Weights of a small image VAE.
Model: 2.8M parameters, 64-pixel images, encoder arch vit, encoder norm layernorm, encoder activation gelu, encoder patch size [8, 8], encoder layers 8, encoder width 128, decoder norm batchnorm, decoder widths [48, 48, 96, 192].
Training: soap at rate 0.0032, 23900 steps.
Rows from block 5 of the encoder, named by matrix and row number. Rows with one number belong to one attention dimension. Each number is 128 + 32 x the weight over its row's rms, rounded and kept within 0 to 255. All counts start at 0. Numbers have three digits each. After the name is the row's rms in percent of the matrix's.
# q: attention query, key and value (stacked) (encoder.blocks.5.attn.qkv.weight, 384x128, the q third), inputs 0-127
# k: attention query, key and value (stacked) (encoder.blocks.5.attn.qkv.weight, 384x128, the k third), inputs 0-127
q.0 138:120139050102138141106112143153149111180153089125038134138126177102184114108131128124139137072105134105131152138133164119119088130050098147100097154255154114129144137108142136103154122110094052181134136133139149122134165149183148139135143106151123141138040094154150136097133115065135113110127108130140144220071160104117134120158090129123143145134096129122110121140140118123110176109048
k.0 118:129125159135133147131116119110135123186111189125068128158124136141213122154121123147154103109118163153088089106142123163128120123236116177145126107135116089129146135137109131141139170128101117114109117134091144130060154138185129162171124100079138091116015147176098129136153122108115138157154088136141135043155157195132118118211136129155194111107111121156166103116123141121134109095037
q.1 072:130154147123127172136127100122170163129098106093143155117155161139154150135137165086097156149107126159119123172129093100151111109140129175133150103074194110130135083110118085201120151125148190149067137179129138187101123157042159145070125129033127111153140136169106145084137100166165187107105109130127136154164116077130103096089130152099110148098231153105108069127149105126137109163189
k.1 066:132098053120116164134083097120137200000110072088079110140134115139145199134117155101124121144103110131147162123133122124151113108142097138131111105199152134160100174113151118138136165097071114178154164140116151141092083153128102138148126145098132141127127166145117177103103150076117132127141132101162143236090129112129157116109103122091118135130153137156122151108123147122158119118222
q.2 083:129120153115176088183175193200115123218156052174147135092126157158097108161156123133147080108174117102107121096120106173129114094099135083118195139129076170129154096095083109152102117100125064149183159103131118137072129119154128068119137123160111146098170111171159150156134134140137121144156143123116106110131121098120146123149128138146090149190035087118129168134111156137124121137042
k.2 059:140132158103149124185121121134113080142119171173011120119100136152091113176142089116140088151179069120141108076089178146078142119136170069124118131091117083130130109134142068152089115133155092137088125139100102110036153127139124147163136122141113090110161129180130102111122131200115101150142102141129118128160149096111140170036157143187176127178134120163138059157162148152110148134114
q.3 134:098141142157146131116108113097133114231170115115073130062108141110156111137112156126163146137112105144140152171144113161142119153085136134142068087200177134120129181135154076148123144139196197116107117118157107082141177141138120134169123140112098098122165126127173133083118127068173115112111136122118106044144094133092135126130093119094060152088119134144147151137130142106179148149001
k.3 119:150138159142125138160099139106144134248117191134043142159121146133197075137148086156117133120094159136111132150132136186163137134215139159126140133234140088138116135148119109111137156148141079097123107137112133098047135102175133166135116136087151123139059106156070126119153135073124134149132106156105121090131149170122134137175146135114171136091128141123116109133116150093121121137033
q.4 123:096116080103115126122154097112124172100149131130174083094167069125101123103111177101122183165160087118095131135162101124112115130148139145108219124075145154131065145121128187102105127178116113112085133117148137132153119108178128129119097114139108112132136146018135157121173104255095150120100083107074122155092144115119153137149114114153130106085125113120119126127146110161076152131213
k.4 138:132113072120111136098117075123118131069133133120212096098116146118128136117131210115140126180130118124125143136129113091162123092076144137128124156000117100094103121081122143138102126155160156113123110118155158134108097131077140087118116165165104165145213128063135131132078116190155135111129196138116122185092078133097138129089092105092119150148134114081102154109130129143097136131224
q.5 124:110158188142126131118101175086118138146177127131217130172145086096114192111136131106152097145137152124129098134169120075081123124135113135106176099054160103167145098110112158135125127144162158129158119120160077092124126122062174052072124128180103124142177147147178092146178118027144093143099095152132143167127130103131109120111073123153102154139172159156106106102149137120146117134220
k.5 110:106124112140092105113102115150130137059144123131181102121157095103139127125106190079160152147160103115119176138122108079151125127050126109142130176060110156115116146129161147104106104131187201133137127123163168135137151131080141144083136143165110165120255090065126146148139148195125158128120177109131124151031103099116137137080111126127088156140158134146081136137117111125118132146181
q.6 123:102140098134097141120111127129138152110173140112245134116126116135126136127169210119101137101146160127128128129151083103152094127131078045120142105115169143110143135166117116191077130170157201099144134144175177142145122114128150116043116138116101145128190107162139135133121133164143126124095103110107110186040142124139120121074121102064149135128165140113082130106130136100131096122240
k.6 120:116120085130128126118105072116138130061114119104187106083124077123113136107138202111130172154123135115141149136134100084178121137022114145125127139177153168136115143103102146080104118127171161116148138145174165171163095113077135101112131152163139177133223154132144140129091131197149127124136170128125130218134099141104128145109149135111166125132176134088075128108117143118088149150242
q.7 145:099092138109139176125096122123133122136147123118110102139090172133115098147158101167123106127090120120143116145157155142145169099233106127151112160234123103112139090115109098117113137116072145102097107123131120111029166146103083204106154128145156135164082148126164134079098130025134113114140104167116139018135137158103112148103107134115127118107144121149149097174105154121129165128055
k.7 134:138113135110137124142088115115116129109135160114001143167122168104126100173124084137110091143126135118093103109144083122135147133244113163145105108211126126115147101139132148154122146120094071078086107120088141105092127123127109140150135111065163144150085118221106137110153122087101136129106087152137133064109144159154117135219155143115136112106107142155129082148106129124116093136037
q.8 175:148150137131163122184125165089111127116137128136128120192112129123144130154117154153147112132115132109085159155117177184105120140105162132149083124100128130127136128159140143132110111114035109090110128135115099108198115122079125136172118123125149156116047147250106080123134139104135110138154152142131140131165152118158127147108133093131176137131098117141127153137128139153109124085000
k.8 112:125163192123141135133086161112138099131125183143125141153096191122156150102116117134104103098152143139128081088128109131106141125188160144133125114216146094143144140176128114203161138090100097083115131123068071116060153123160122131220158119048157085138133168200118117109124135068103134133133092163129120053177150172159104115184159111150168109109100138160152072127140113119139147134117
q.9 145:116134093128104147076114165157110161133104057095234144120188131102138139110110162150171100143136073166160061155139104099183137152101095138111152114100131168130090135110151147053128098114158162132135118118108108162109135119024132097087120147174114119085183152061092140134127132191154116146174084131139126103111125093123128153028136146143095148160119115086121164117127097148102130131129
k.9 125:112121153107126125097169102130149132050122035128180144118118128130072119143126167120162167182127145113108158147135131106171104130069139111118164173206120176122122146106122108137130085114122196142127103136122136177186123133067116116082109142135131177114153105083168118144120120199131117118130163120105123199061084090125142152034119147107103113182152139126129131133133106138105127149229
q.10 144:141131059139083115082148143159115136000073129103154130139114119060128144142143163157105193125169068145139122129135112127145127136067116061157175127159102171116129119083122161153105134111135155147134160120120063154171086107055125110095138138147121094102152147064168102140097119195110138096141142133105168138196115120125167134099109119124089154146132115107125118123118098151116150113140
k.10 113:104124095114121138120151093119119142000124039122204122150142161140108160146113183147147164097153095113149144103138127120150092112052104121129129140033109159108130148107124169122100155112141170133133122127155161147156128116037160143145134123166119160102156130154212133150104143160159109110127168117141126207070092083138144109107119099094123131175133127116129128110128123114107099118173
q.11 128:120096204149155136126149115120129104214146112197063150171100101178190092156132129118188136099122122138116129144134175165071134074108124149120136119030093073124152165142119107095133167156118118152186098132114114113098140134151098135145143114128148119102087096242087134152070147043119112145147141145110110122214129139108122120111129097153116155140130112131158147131128138119170117134100
k.11 115:148178160143148140157140178123111108175116115119029136137106181141161114137123077108124100133144159111115090081099125183098155125114121142136150105146130082124147098136087082163112118117112086128096150115119091107143184128215113098194143106137144092118046140255107099132158115106134146142125131140128149086163155139149103131185154128155166121143072121155134123126127132129145141116040
q.12 158:138142138129162152194125137185103131074101091094156132181165160101131132142172085142130143152164047088153102081147157108111118141053121113136153158021101155104160125175127116100112112139165141136121140150147105167163095112040168104127091121128107090110225136111102110159120138183187102135133163116129143161083131146131163154052155133100101119156122145111110119145088144144163110155142
k.12 132:132142165134114116106153118177149130002145115125182105126133100163092138109135168108140150128165060115123144111127117129128064115082160110104166126089085144131125139081128110081109109144183108152153120134144141147167154136054118071135122120151112202107139150086160154125090146181142122121132118100143098145084088114109132136018133118083103153132116130061101158141136117150107145133231
q.13 133:122089131160129147121149087142099099038134093110162112099151131092094158179148120106137191130132049127155085086125110128128180149054143176157142133074165198099081118141111144144166099118093197156140127161144122145169102134099145135085131160161094173088200103142126128119097116196149099112098185158172167120094106118124152140141152126124124105151206142134151116098109147123117137163061
k.13 101:114112096138126125112154111116129155114121093121206129107131129125096106110123184087168113181122119118162124122162122111151119131003097168134148146141124124132131142085146154118156142138154162124133129121174166180205118124060135088146121149176113132126255120116142145124101142181150144124126174114110118224138114081104131131023109121116121139166121112124131156099133154136132143133181
q.14 155:095136196123134138149120111112131079172109134131057117140154102134124140087136088138122080130082154138092108090150154159132118121158112136158103114083142057111132161125122105072126145083100055119134142144086123120032187158056128121229099139073161171125044132137098127147130121039114134148132131144134104065151149173067123142148087128120102138129110111115124135152115153119107119139086
k.14 155:138133167136144122134122125100113118111133152120029148137124220116191129147129108143109066104143138125119068111130180164124151141222151147132103115206110101133121094129112121164157132159052068115136137133112117112000158126211124159166153119091151090134069125168126150118148125073104131143140096143145110093161158151131112133167153108131159109141106129139164115145119135117156126117080
q.15 109:122125145122143169174103137126156147087085119134000134126122105086171126103128137118119126146095114187130107159152135157117130175146197157125106122091170065089144148129107103124117097158090096125111107136123181108095132176158068185166096107127143077131051147053090157134170148116086140103164156115128100105092108125128123163186111113127181127085080142090103092147135136118097167149123
k.15 094:129141126144121158121140103121122134227129198111032125101150162100121161102114103125146123055117154140104138145141086110067147139161130172118128122255143111115142132117110103174157161102061132117077146113105117098033160135102131142089146139086162113139158154130103109096133133143118141115113131127105145103130153162143101105146134131128162123069119147117155121121116112116123118146182
q.16 101:156112130144145091168114097145126141232134132152021105134146122135141138135108085170123096122090101123127142159110108168100159121163152107104139148250081097073153132139150154166137122126154101106100143119114101106135102152079094127149115094157159147119104147101130196150104154040164119122137109111107124153160094124143155104063104144143131099151022088112136122120097123113168104145147
k.16 083:115166187148131139159117170082137149161160115145093151175105148134170068128109123145103053100092117115116085111122112171091120151154159153135080126139095153135092133153117131177168126071106030131087120144123096088255120130100147087109152139131160103135107111109107132109153114154098135139134067180121120168132159131176132089140129159172137078053124126116152096124088133136140108137076
q.17 111:116118148117116150068097079174135175175160087124063142122125223164145148090098137121094093140110150103090130126146142124109169120179139156082086103158115152115099190135140106149167123096096082119109122121144157101032188162123052142144137132078122129169122134192143134083134122092108071107135093176163158018145134176096121130122133117122135112107141128145135154122139150103135167148106
k.17 115:125159125127153140184109125118130131138118156111042126127123176114142088109100096168141086100143133150078124189164145160072140139225153150123127098117112119158143110132146115165129143156069075116115121117095135127096125137189113159162133137048139124156059156181092158116159111047128157143119102140112121077172185181145112133176147112134171121054123131132114120144103115120146125121027
q.18 157:123153141150135134104131214142137107219095161135108103144134156070190152149127107170158099093102197143130096130169124153117108119206170153137110142107118106132124182154126159155119098118075114084132122132104138106107083133249108162159141100085149074169156122226126106098124153083135147146109129144094092106159143190120105122079100140156175150110103138116109133103135136149147103122117
k.18 138:150134144116121135126106151120125108232120180130058137163091098106134104121114114137097096078138147123112112137094165163086187144128151138126124134207131113146155116128113096172146167101122090147129156119098096107107157133158109173095155129112126060087155112199085136123135115084077113117120048103147095057161153145135095139241135167166188125116145137139180117138136096118126142131067
q.19 087:162146088091110167108101090155107186135166111128167116091150107131151139128155091210095110158135117118152161080108103150147106116106101099126149096121106170127131125123093127165145138116173156151138171101170123131175110084136131094122153152149136183146155109035072121169139143151174150144112070100146100173084093086095096158196121161147125098119175133120127109150107099092094101121255
k.19 088:140119101129151122120125130156131138102137076125194114095140073130130117111129148108158140153134124105126132108137131097157086136070109118109140148044116171142093119092119171086138129101138181145121109135134145133176079143145158120072130155117137212094213110078128131153106137252128109121129144129106120104065100100111108143020123145134115126118104104101136177114124119158093138109231
q.20 217:123128088136144136152166145148112124101107090115158129151130114120098124107111222124133119162130061148159103165112091093135085100116130126161123143000165100093092140133146167119120107128099153137109108141140120129196111127087136135120138130175118125107044115014154115120138115186145167123128129168113120180087107120163119121142132148131108138123103105124167116146130125139100113117114
k.20 179:143158111138107115102130132156111124061153081105206092085142081106097165121104155113174135205124115132129147156110088079148118130035111087119113113020131171124127143084108126102103116149176196129186108129137158164138084133106121101060131141154090163107178095125153148131108112214155143129140146132142123161091112087114156152107107142121081158101158125117148167093142119160092134146178
q.21 106:085145163150127103162137140095169116144126146112077097152145200123114135129121135110134154132093152142092140126117142111115083118164136148111106141175111100110105116127154129136144149156109038106113139136126152079156161142206108179240123115101152120155123090067137175109156161134145116110154129096193080116058069083167132097195143134119151115127051116179162115177132156111167145101072
k.21 090:171100150125134131143083154139104101117097151110009162098146219112131110136120087155101122129087169120133088099174122187123167137169144184124087097244159096099128120134109126153122174121090105107108139125133130086109194128127117144170134140133137107129095142094131114109152123137112157147149060131109145086174161140164096125139154096127156109095139111132152116160129148132165124120011
q.22 165:111114096143122136083128080132100122152138137126122136093157060091098113106131144103138188149136125139145119151127083114216107143158122136142154185061130176141101138104126120130145126123122164109108148100148129143180058130036121129112110157140126097160162142118093131117145078200165165106117110141142129048162111113089155128048167140099035131129147134142153119120160097184057136123198
k.22 165:144122085156094139114145077151127121138168131126215104111122076118087115118138185106156147219119129119128156188106117106145100119114125112120132151038137183132098145098117177101107123138154182141143129146169133132178070126070126117082130167163130196114212108088146148115094114228150128138135142066096131164080092091119157125068126107129130166162135111123085151112130120140130137140153
q.23 140:144136113150173118166124067120103170038093143088149116092142167117139143132112152155157122103127098108129123159144097112136159102126108112127131164105155106127105141136147156127124138117214110163129176121129139174181150080052149114144161166122136092142081171061097130148123094097145134120075080141091149229095115107160113092017126131090061130163168144101167106112135131114108113099159
k.23 124:099130067112101125122129125132126166042162086101150098120149104139079151123102192118123122203095113131152156148119106100133114117054107122149123189079128151110091173098138173089101128163126216163134141121188158120172125157110133119082118170144092180153142102087136146125063130170153127097134197125168137179080063097119140137066110128101117159144110122096073137115112117147098159141171
q.24 088:069108148140146102148134114090087102207134085159070102138095108136160158164133177167115086061131148160114118078127106152118141117095127116135121138063121072093127149078146108113107122112142096121150115135108111135052115093119154144101131139115105087156193107165140155108121117150108161159135167118111129073136079171146163117255111114136141148130077139186082120153146149148104140157043
k.24 061:164115083122155123158149132156125127127114175160006116128153255107087125147152098119101167080116131155089116078119157174117132136177136132096109096174108146133122122148146149138077108117144122148142164150108121141107144145149131162175120118133127119075127132255122129144156138082104134174130134119145111099206158114149130140165140105071181105115121139151150153155104161155092138110140
q.25 175:116119101151102127083156144123079152048131090142068112125149138104046153112129152079131128124156097192148083108144113143143124140157123132180134115032086172138116109123167143103136107116167147085139137108147162129187094101132134083081118112132162139092203150135171120113046098185164105121143180131109123187110093127147136138121161145133107097163146134135103165122106129156076170118220
k.25 178:124132121129126122114164075143126160105156116120088105112109089147042132106128147124178200146147051150149139164111096115159106126086141112120138162036100151110114148102111176118098111146184177114144131140164153138132102130123118111145127139125118161117130124072142118126107112184138117132160182105121141255144092102111148131090111123135081150156117116101098156133133125151118141136255
q.26 076:139092134138121127088137143140145104131139108156044128153113154148217192127101175115094144113069164090133137145094110106081146153079117150145054170136115107117099197116118123100102158064074197136158092127096081145089147162139122183126156128177105104137100116098126178077103142131073144129132108196157155081114142110113118138166075144126173112073108162137118117133156134147185147111176
k.26 065:122174137115117126114110142128132135169066122098128133122150187102145147123119049153102089092137150124077107151166115159124161110171125160124102104240142111150160070118160116173152166122086081142122157109090144076126144124190125121173154087109146128143100136180108160083123144032125147137111110153153116134158143146124102132229131128128149107089096135149157135155122103099133087147027
q.27 133:149142193123110143091117084217080158024143158076206123102189146078094090118142143117148164158143094147163123113155158104137144161116137112126109159086146171126128090160109150167125131137136153148096139122144190139229105133191107092096125119079108180128186116048161115161095117084125133128109140141135139138122150071129117140127121155149084127129142122176115128099125160124122114156161
k.27 122:112115093129117124090131120155138135059144097110202099089143040104095158118116122102169121214129098146148122160142109146146122119046086109123120118023095158121092127104137112089124140146183163152129121115188177185178098134118140105175120139190133169106186112064125147117077145152175132123166143137126128114083089081135155120076114124126118143122155128099125134122112122121132147123211
q.28 184:104093103150106137126148088103101162074123170113182117052115097126108139150148203182138142169138136166104118114131107115153137177102143097088144169002159210164122142113136139093099121143077178140097166140163144152163139111109179100096151124166125135118219110132131089114124107166145157124124108151144132200085106105142112130150115137130136121123152132138132160105117110112089123139226
k.28 197:129129122143123143081125152153130135038146125118217104139128111170063153134129204126119150178127104129132162166130126100155131123076112116147141177073125131122125134136120138113127148137176149124140135113135138148247116108043142125123132127137116177116236104052159129154094125210143122129143155135117129177096109125106139137067105137126119148163118130111129160132124129139118133136224
q.29 119:094130140156154134116133140123130151208130125159035092127091113133173165152140140153179120083125128102106119138113133178126087120165155133128097123116129113117095121093093081155126131157072110107106069121093080149140151167174119139178124131133139108123120093143110125094135108112060116160149094136147114018204106166129135147126086107094153114154058131081170121142150134130141127106004
k.29 109:107173136142134159119121110118146121156140184128115142142100154139122122137130126160088135122167213122107108119122151150148140145255131143122157111195096089154142143089112078125130152114143135159119176148116106113117153132153106157152146093139147056113103126218143139075168120112112100136133090131152108041189146168168124136191151129181166125122085129141126077117119122112156126114021
q.30 096:127146121126134122103125147142128140193081085106244112117168108128056181119163157106106121104158080130167088159140121095137102151176115126144179188208134167135182114134142136172143094152172191148113134110171100170154112146097109118139125133136108122115179139029134101165101113107134108090099089122108106192078118107131141124057126142142109124154173143107077130116128121154109175143129
k.30 076:128119085123117143099125108153135165110134148140173127072121132124122148100165130106109066117135061103138174167136136112145072117089131130124127151116130146110094192103117146119142110201093174175143112120151163099108141082064130118080139155115090181093051093075112139099078160202134108127100154091129133100101120126091109130109162131137101166186134137083126160133141141138094125108255
q.31 118:144058161153164094157141172112080187070141141095111130144113057109045145127126157124107098122129120127128139127114124114111106125140125175137143136049154129133112136148120130099106120103075139161114131130124148129100117130109114153036083139057143129131083132021155141109104101095168108144121126152087116163096105087114163131047102096112146100130112099130123091130132131130080117110243
k.31 102:130144096115133149101158090137124121113124092101179104128121102140059134106114163115158176182132092150114130100133138102130090135055113111116127193108160123110090116073129127127113123116155196154118131156112189175211112157061126110164131149121122112116255153157181160138070125163115119126132120131139128231080101091126133110151144132090118133128104111086084161133128122124088144129181
q.32 084:127158185100102155155080150131121138097143134132121101128108107113082136065078166148171166068137133168121096123137062100108155133141095154102105157120109118160104107202109132108068191153164188151102129123180115141145129187070148107078082112111115115120168127116148140154102109110102114107124143101111089087118091135063124137061136129124136110158099159186196142097109138175118199186067
k.32 079:125148158179076097153132148126177156128046126128139094147094095171070105099122114027143118124072084162138152148122114115147073119157129099090102129147088158131153148137149123148119161135074120138174105067171100156128177086094137152167078165125165167100133110113134173110089130124182145123145158129095195158058131114076091074168119154095123167169136138133117083108162119170104122114087
q.33 083:182135197106129116171153077109156163122115131104094195083080076168064114116159130092136156066094167112157101118191112109151088158124117143123110114127077117124120103200153198138110088089170181186133084085102141161135182114109105118150050132196144141136116131110095135139120117128099126184176155150091102108124158114147124093091140149171094097103169137111101134128158115153097164140100
k.33 099:147139043140135119111154093122150094107138163143139172083154089133099130075168134160087119170114112091119190100149129139163106169080140055099118176113095154159146118180117098088110074106129108089175102144150111103138176142102145153184083137098084078109114121148128095152120189197146075158086118064111171196135062147107084144134164137148119139101119116100074132153164139099159134117132
q.34 088:115099143100116140119074150083128066170104165162140138180201080052191165092107164145189125105082131161106097142152152148115129169097139186096177134097160124112169127126133109077152160107157145151150117131127154136085160099140123120072095072093113090173112129154151152103107141118086109109113097159117140064132166126090135146070127077144171169101073138140150073101130155159183136150174
k.34 104:186095127172119119143151136091144132081095091118127082121092143154135139149165094116138056162151076112164149163068159080057087124154139108138176127135099142164137145065162120179164147153132171145176103135145066143080112121171093152088209170126183142125089126103130099072182170153161148155115163155142102135121097113116111150148139133067118136176108149107126134129152129123113091078049
q.35 085:128102109101109178130110132128108074168139228088112106179140094051191170157110179160127112124144101169135141142125115170152144110096074158157082114113148061129097145135100112070151134125158078101174098165127126060084076134124087141084126073126086163151103081139178140123143188113102149136113153092161149136129136109096134148094091112130147142137106100177179088116082103144151155148171
k.35 093:154147153135147106103091117156138103135117159113067117133100178146090097147132109105129108149186143150177140180128128077051149095210128126141110170079120092181178143117153097128104211142133138191098129158151186096108119135139116095129194156147147177137090129143076071029151124137127109171113146173152093123114141142127089205114151101154136097122098141129134118176149134095106113089116
q.36 093:106112108117151126095136111131093164153126084138127137095132130115141103115120086157162139177147166143162103112084148140057138157099125105110164119127155099192154149156072148153152127107178113137143055163169097085092143124179117045166173118125109127157041158107214091073111171049088145164157159109107123128121154163162104087153160131119125124103127086132152132113134173089128117097054
k.36 100:061136097177118103192104121100099083164122089171130139129145145084122058120131090139109177098136128166116108176177172125165127164119181154114162120182105144151078087116148164078136178197104119097133112154113144115122095078100128135152158145115110079135185140201091106144073150152145089109157177156115071117138110125101145187105099172198137096146113122185120143098081142111155126106129
q.37 116:149145221148120068141123168133167112122073142164145165118140063184119117138157157094081179088128135079144124143143099195117120125122160148100071128116146140077141096144141121107148150154181187140084126101101164137198125087075134093119093121171127106136215154130074157169111103121100206097134123149110093104113116097106173096092097120142081099119096169132143110135132157152095083146143
k.37 112:163087130139133180174176094111180167119115086084159100130090092159117151137148095106078105147137146105102146102084153167108128156017134092139131143084088131122143160091128106183159095132176174176138120073130142185168134120158104166101136129117171099150156120086128133113181165174105128158066100060156165148123116103122137135127128150083055138171146110111080127136189090123096102104132
q.38 093:153165125129073127064125078160122141139101124119079133102132059169116081084180085211109096129125075135149114110142136175136149066122141138094126087039109062109146167132136133101092127160116125096081090146117117110069174132153133068178146105158162112124134126103181099138060133110085146130142156102124121148176092159134117120147148138074071140161142103138160147153177107165164094150153
k.38 097:104095113074121109127082165162115162155156108145103149125172168125138084132083144133077107175072121106139124134163111131132119163111168177028075153066145100152128063142096190087150132096161129106129106124125189101150152126088101111186118117102104127139125097197129130179106144151159109115128133154129122059115116170215149131092204130193142126131160089105134147140086120116118172133114
q.39 091:123102119136148201068150089082163118166143117185144153187084231063162128154105153154193066213133164173103125126138137159147105137116138108140173134109158106136169133113141108145122131105136167099137145134126123141081110106116120156066154158095128108109127137060150090118127129046101162180137126143129097079108159094068149134105115115187141132097102092135172087099118133105127108110142
k.39 090:147129161155185143194118073112126082168114099141110113119085125095105160134177132144133106144113084155168108139071181058111129115147107106226140144151144087127136143119143119158119101187080203072125123134119086156112148145176184118134099107167150107125055141163133096114100142178126168139103168149100072106150104092097162118083127080107134088108183121182182081123144124115125102116114
q.40 085:118152112094130083172162138124210137143103069118086127120106132155116121134122106159145127072136106114155134182106179125137138173149081138148108197054077171111145067115166135155126142145115148153112127096079139150083101118121096152147163155125139119114156191121103098097148067074124145141093108164137110140114163069067113095168092187097192155166114099066081187156133139166109113101110
k.40 102:190071053135119154106134106149111247068119090158165153112127100126143102101115185151093094112126106119128137085155111112133113156114149137122121167111134140188108129191138104064142061106171129124130166149114170160123146111104129134155058113123118094169200126181123114060110160148109130164139083118127093097141128203092118112187186113126107099113156148142162118139143120141106155118163
q.41 101:157113109105157144152132130116052107149092118131117125139107146148148114159127114151193106162177186146124120081076065171058133134120133057143139149162150111115168140158076118129178096119135073176077145119128071092123184152186114138191118154100092156172084124105156098123174163127135196150186120115109143115159130153081101185139124125169115099144113066161156135120112120091169129075154
k.41 106:124159158107155119143143131128107089191126131123126141122093133148143053142098138118126147144154097174082149105150122139187180163111131149179069109228112147168169090148106116107184153164130105051159163112104161121109117158140151090171131070144111081144110153129072168161140161164137147135131102106150074159132139101132076159083037134116129137144076155178115150136070140130101145067105
q.42 101:051104160125147110092142115099154088129124134183128098108150101104126164145154198141138079164093132154122167184183140130144126128162060071150092152136076065118131163108127158116112130136164102141156116128150112116125120107143140145056105155141095110088156154139163188111123122074153108145112134141145138105107146066059160145148149122109180107095113136087160188124146158185171115203040
k.42 112:131177138125090118131119095111132166106063104119131115125146156159222127123084156139156072121074056122128091170105149123113118171207157151146209117030134151166123172063155096152106105111137169118103086123104119155151147130117135206183102188134131108072108116186129119079133138130140132117152124133120163131087130177072130103147110121150116155162124162111122132082132113119146155132081
q.43 089:068107154152177148169126126109087093154103157130169147123036124168115170166098158155138137095189175126133115112139121135084140102047084079188158186087166123136159145156098080082160101136117066150144120086151084159126071147129162122109078157109109142170155158093163125172167125120144125086111158137122133102123175146095095154172074106150105124152081144155122174076103114095111112141155
k.43 091:160079167115147155147160091088207198172038122150161124133072083126104151160076074102182110137141118114083097149142091142151082114128098132188078161161079159136211159144164124191144106124143099134127147093091119137140132142142102124133165075122141163140146129120084102121171120115146138165105129093133131170139176103106126119160113137100114110149089137105116126140194120173047125099161
q.44 095:130128108146109178116082096072104211109128148091135153089144147169086158131067167125140114118147164096110162119107094160182101091039170138186174107143149159146105140064147114108129141104065162174089137103153105142186132145108100112142109194152102117121156116072169131167172132134156153122144105093093122175146117148137145141136110129161081075081187093151109137133133108127195087110165
k.44 106:116160188089084128148088110104156123141157143116177123152101097120109171117107147146135158135136176089095137079148113152166130111103106118121071158143148066076152158128082158063150137105082099110106120123124122149113093167145105121160108096134118168115150094041099092145129088184050140080077160106086148134162140166176154125124137210116194174090138100173127155182153130122131090176147
q.45 076:169123139167143052090161126173141090137141126146156123183118055111100173145166153206175158130172118116140147104113080141106151142156132127107133131122094162125160096077124111121087099129163087128092101084107089117146105127089170136100050139111104069146149098193113165134166144133171141080157162150135084105152206125135172089119122109100094092162117109110195163149132130157191147134081
k.45 084:092127136179114110115130183110122125115124170126097120104089154169156179073132185103125028145077072091112139136108191109143150136145132127107149121091069128125181120142146125160127144094113134086116127113182187075146113139113165116116136128048111125111153189156056154180139125171201130129088104108203102129099150099113116164142125131100118140124117112071154081170140176136132139084095
q.46 087:150086131127100198056139161082133113114109156147134081083128141150130110120116118134123096162146134097086149174165103060124112141104125108121126137153170121115110123071152122121157116134090139083103138133132208172157095115141153192120148103123110135139109102088082142110169146172165103130123066099112164119086103126108160156235129088163084168043112175176125085119139100109164183163163
k.46 088:096082128078209113145149144082105192148115119097124117074079115154147121196114122162163083146149108109141117131096111109143127105120117145155125146131168084079128115088108140139148077093098121167097148154130153201055118129174104177109140197162188189100087113093125190075133115166069128175123141148111141172187166154149143150110077136160169125125085124114083142118098116121131094135120
q.47 100:180094105188105141132039115185136095173177132110100132165144107176161152106133134167129123080117097158152157095111112081145096092111089185141060130155086139089115127105175139111096137108152093076098150148130108161121113122119159143087107070150165171168149107130125124174134122135136160047080111085137112123121132135183160149098139119097064090151126155139160152180111180168105151115204
k.47 108:122129158099095107146144205103139110111136157097126116126109134063079120141140128142120108182164172126124104123032089157133158112136117164086050117098100091124097191088190149089161156079100140121112078119160167127131123158126116112077129109181123173103105119113122122098160103165086145091152138132174175110087162141118174162118172074100178176153210136083127107137124123131140093133184
q.48 120:165200155120132120130093150116113165118123142127111142140155121104164119080152076116076182077122174156088098138148121132125136076132186188103139123111160097089100095218110188095099172142150222140131139138122138149057146132187147090117160129130131143124167129055163110139134112086079129125151128122083139121139113129149102143034148171144073136133091144155118117084141140111068119163146
k.48 129:181114090192138117134153119191141118091109096135114116141113126134082098127124102090141147120145139160117152211136065106168100141073104083139140150127100151140110138136121072092158112191133178177191091093193146129114177086126104129162101100164146089146135084108204121142132149146163123163118147137153075198155073072120111078076163145147115135116165135153111163153120097133130112089057
q.49 100:153152135119139090165140119134091139198171128104127156091112115065109150099133125139105185139082117166113098121093158155152134167173079118091097174083089096142149094167112123089098099145171130131158147082083075126186107121174182186134164164160126112155107163154160099071142103103153091148141108122154130093114163134101144113140128171082175160179083138071156093117145081175056164142079
k.49 108:161151114144120109096154166154114066154126160168161114148112182134108160109107116103159123083171044159136163136171090087128158111183116103164164153116068176208102119159111114191088104159157140103193113145133102126134103103095156168134113145082121175074125157087124093119152175129159129128091076156134092112128101153112071164197110167134080105123187129135150080141126141142107149090177
q.50 084:154097138117128143124130160089144036125094108149066134135110100093129172094151100160177139142098134105133098133112113071099128187126139110158154163105172167086146077130117105091162120144117115182106157150104094148125140134140165144112105127052136116190183151079118091066162125162169146103176118135028098128156236099090126169114091102136120135129102139132144152094151157103110122147169
k.50 103:188079117129182116204150082167125195117107150160177131092088113129125119115148127108153119144140077136097114141083124093129144112092174140167140134180129109117164151099182073124208123136074103112158148198127123134121121185171104180124110079093117112149169186093120127072151136147135130213096101126122072165118158094107086130120130123083127090140122110175111134123148136140100130057084
q.51 104:074127130104117135112143082110101132144114136167097143142104158113162126179135118162149066135141135168166149145155156173096130113169113075102140131142121098191161117111112108204169076109118050098119086145119092074091168099147124137138143151135109153152050111114201129110133157106104088189149121161182105166159153151124094150198165138139153173179115086091150127132072102119156205111112
k.51 110:105163076110100099128117133080095103198154119136069178125158173143149079119072131147116099120125136170170150113137133119140170162166125125149139090167146133193117084142081151164101089115155153123177148144110192169096105091075157130160121149150100134115072159192101127135116139107117078100128071127132084092140100230153098165115158124177171136115076165106169149145063123137139143113151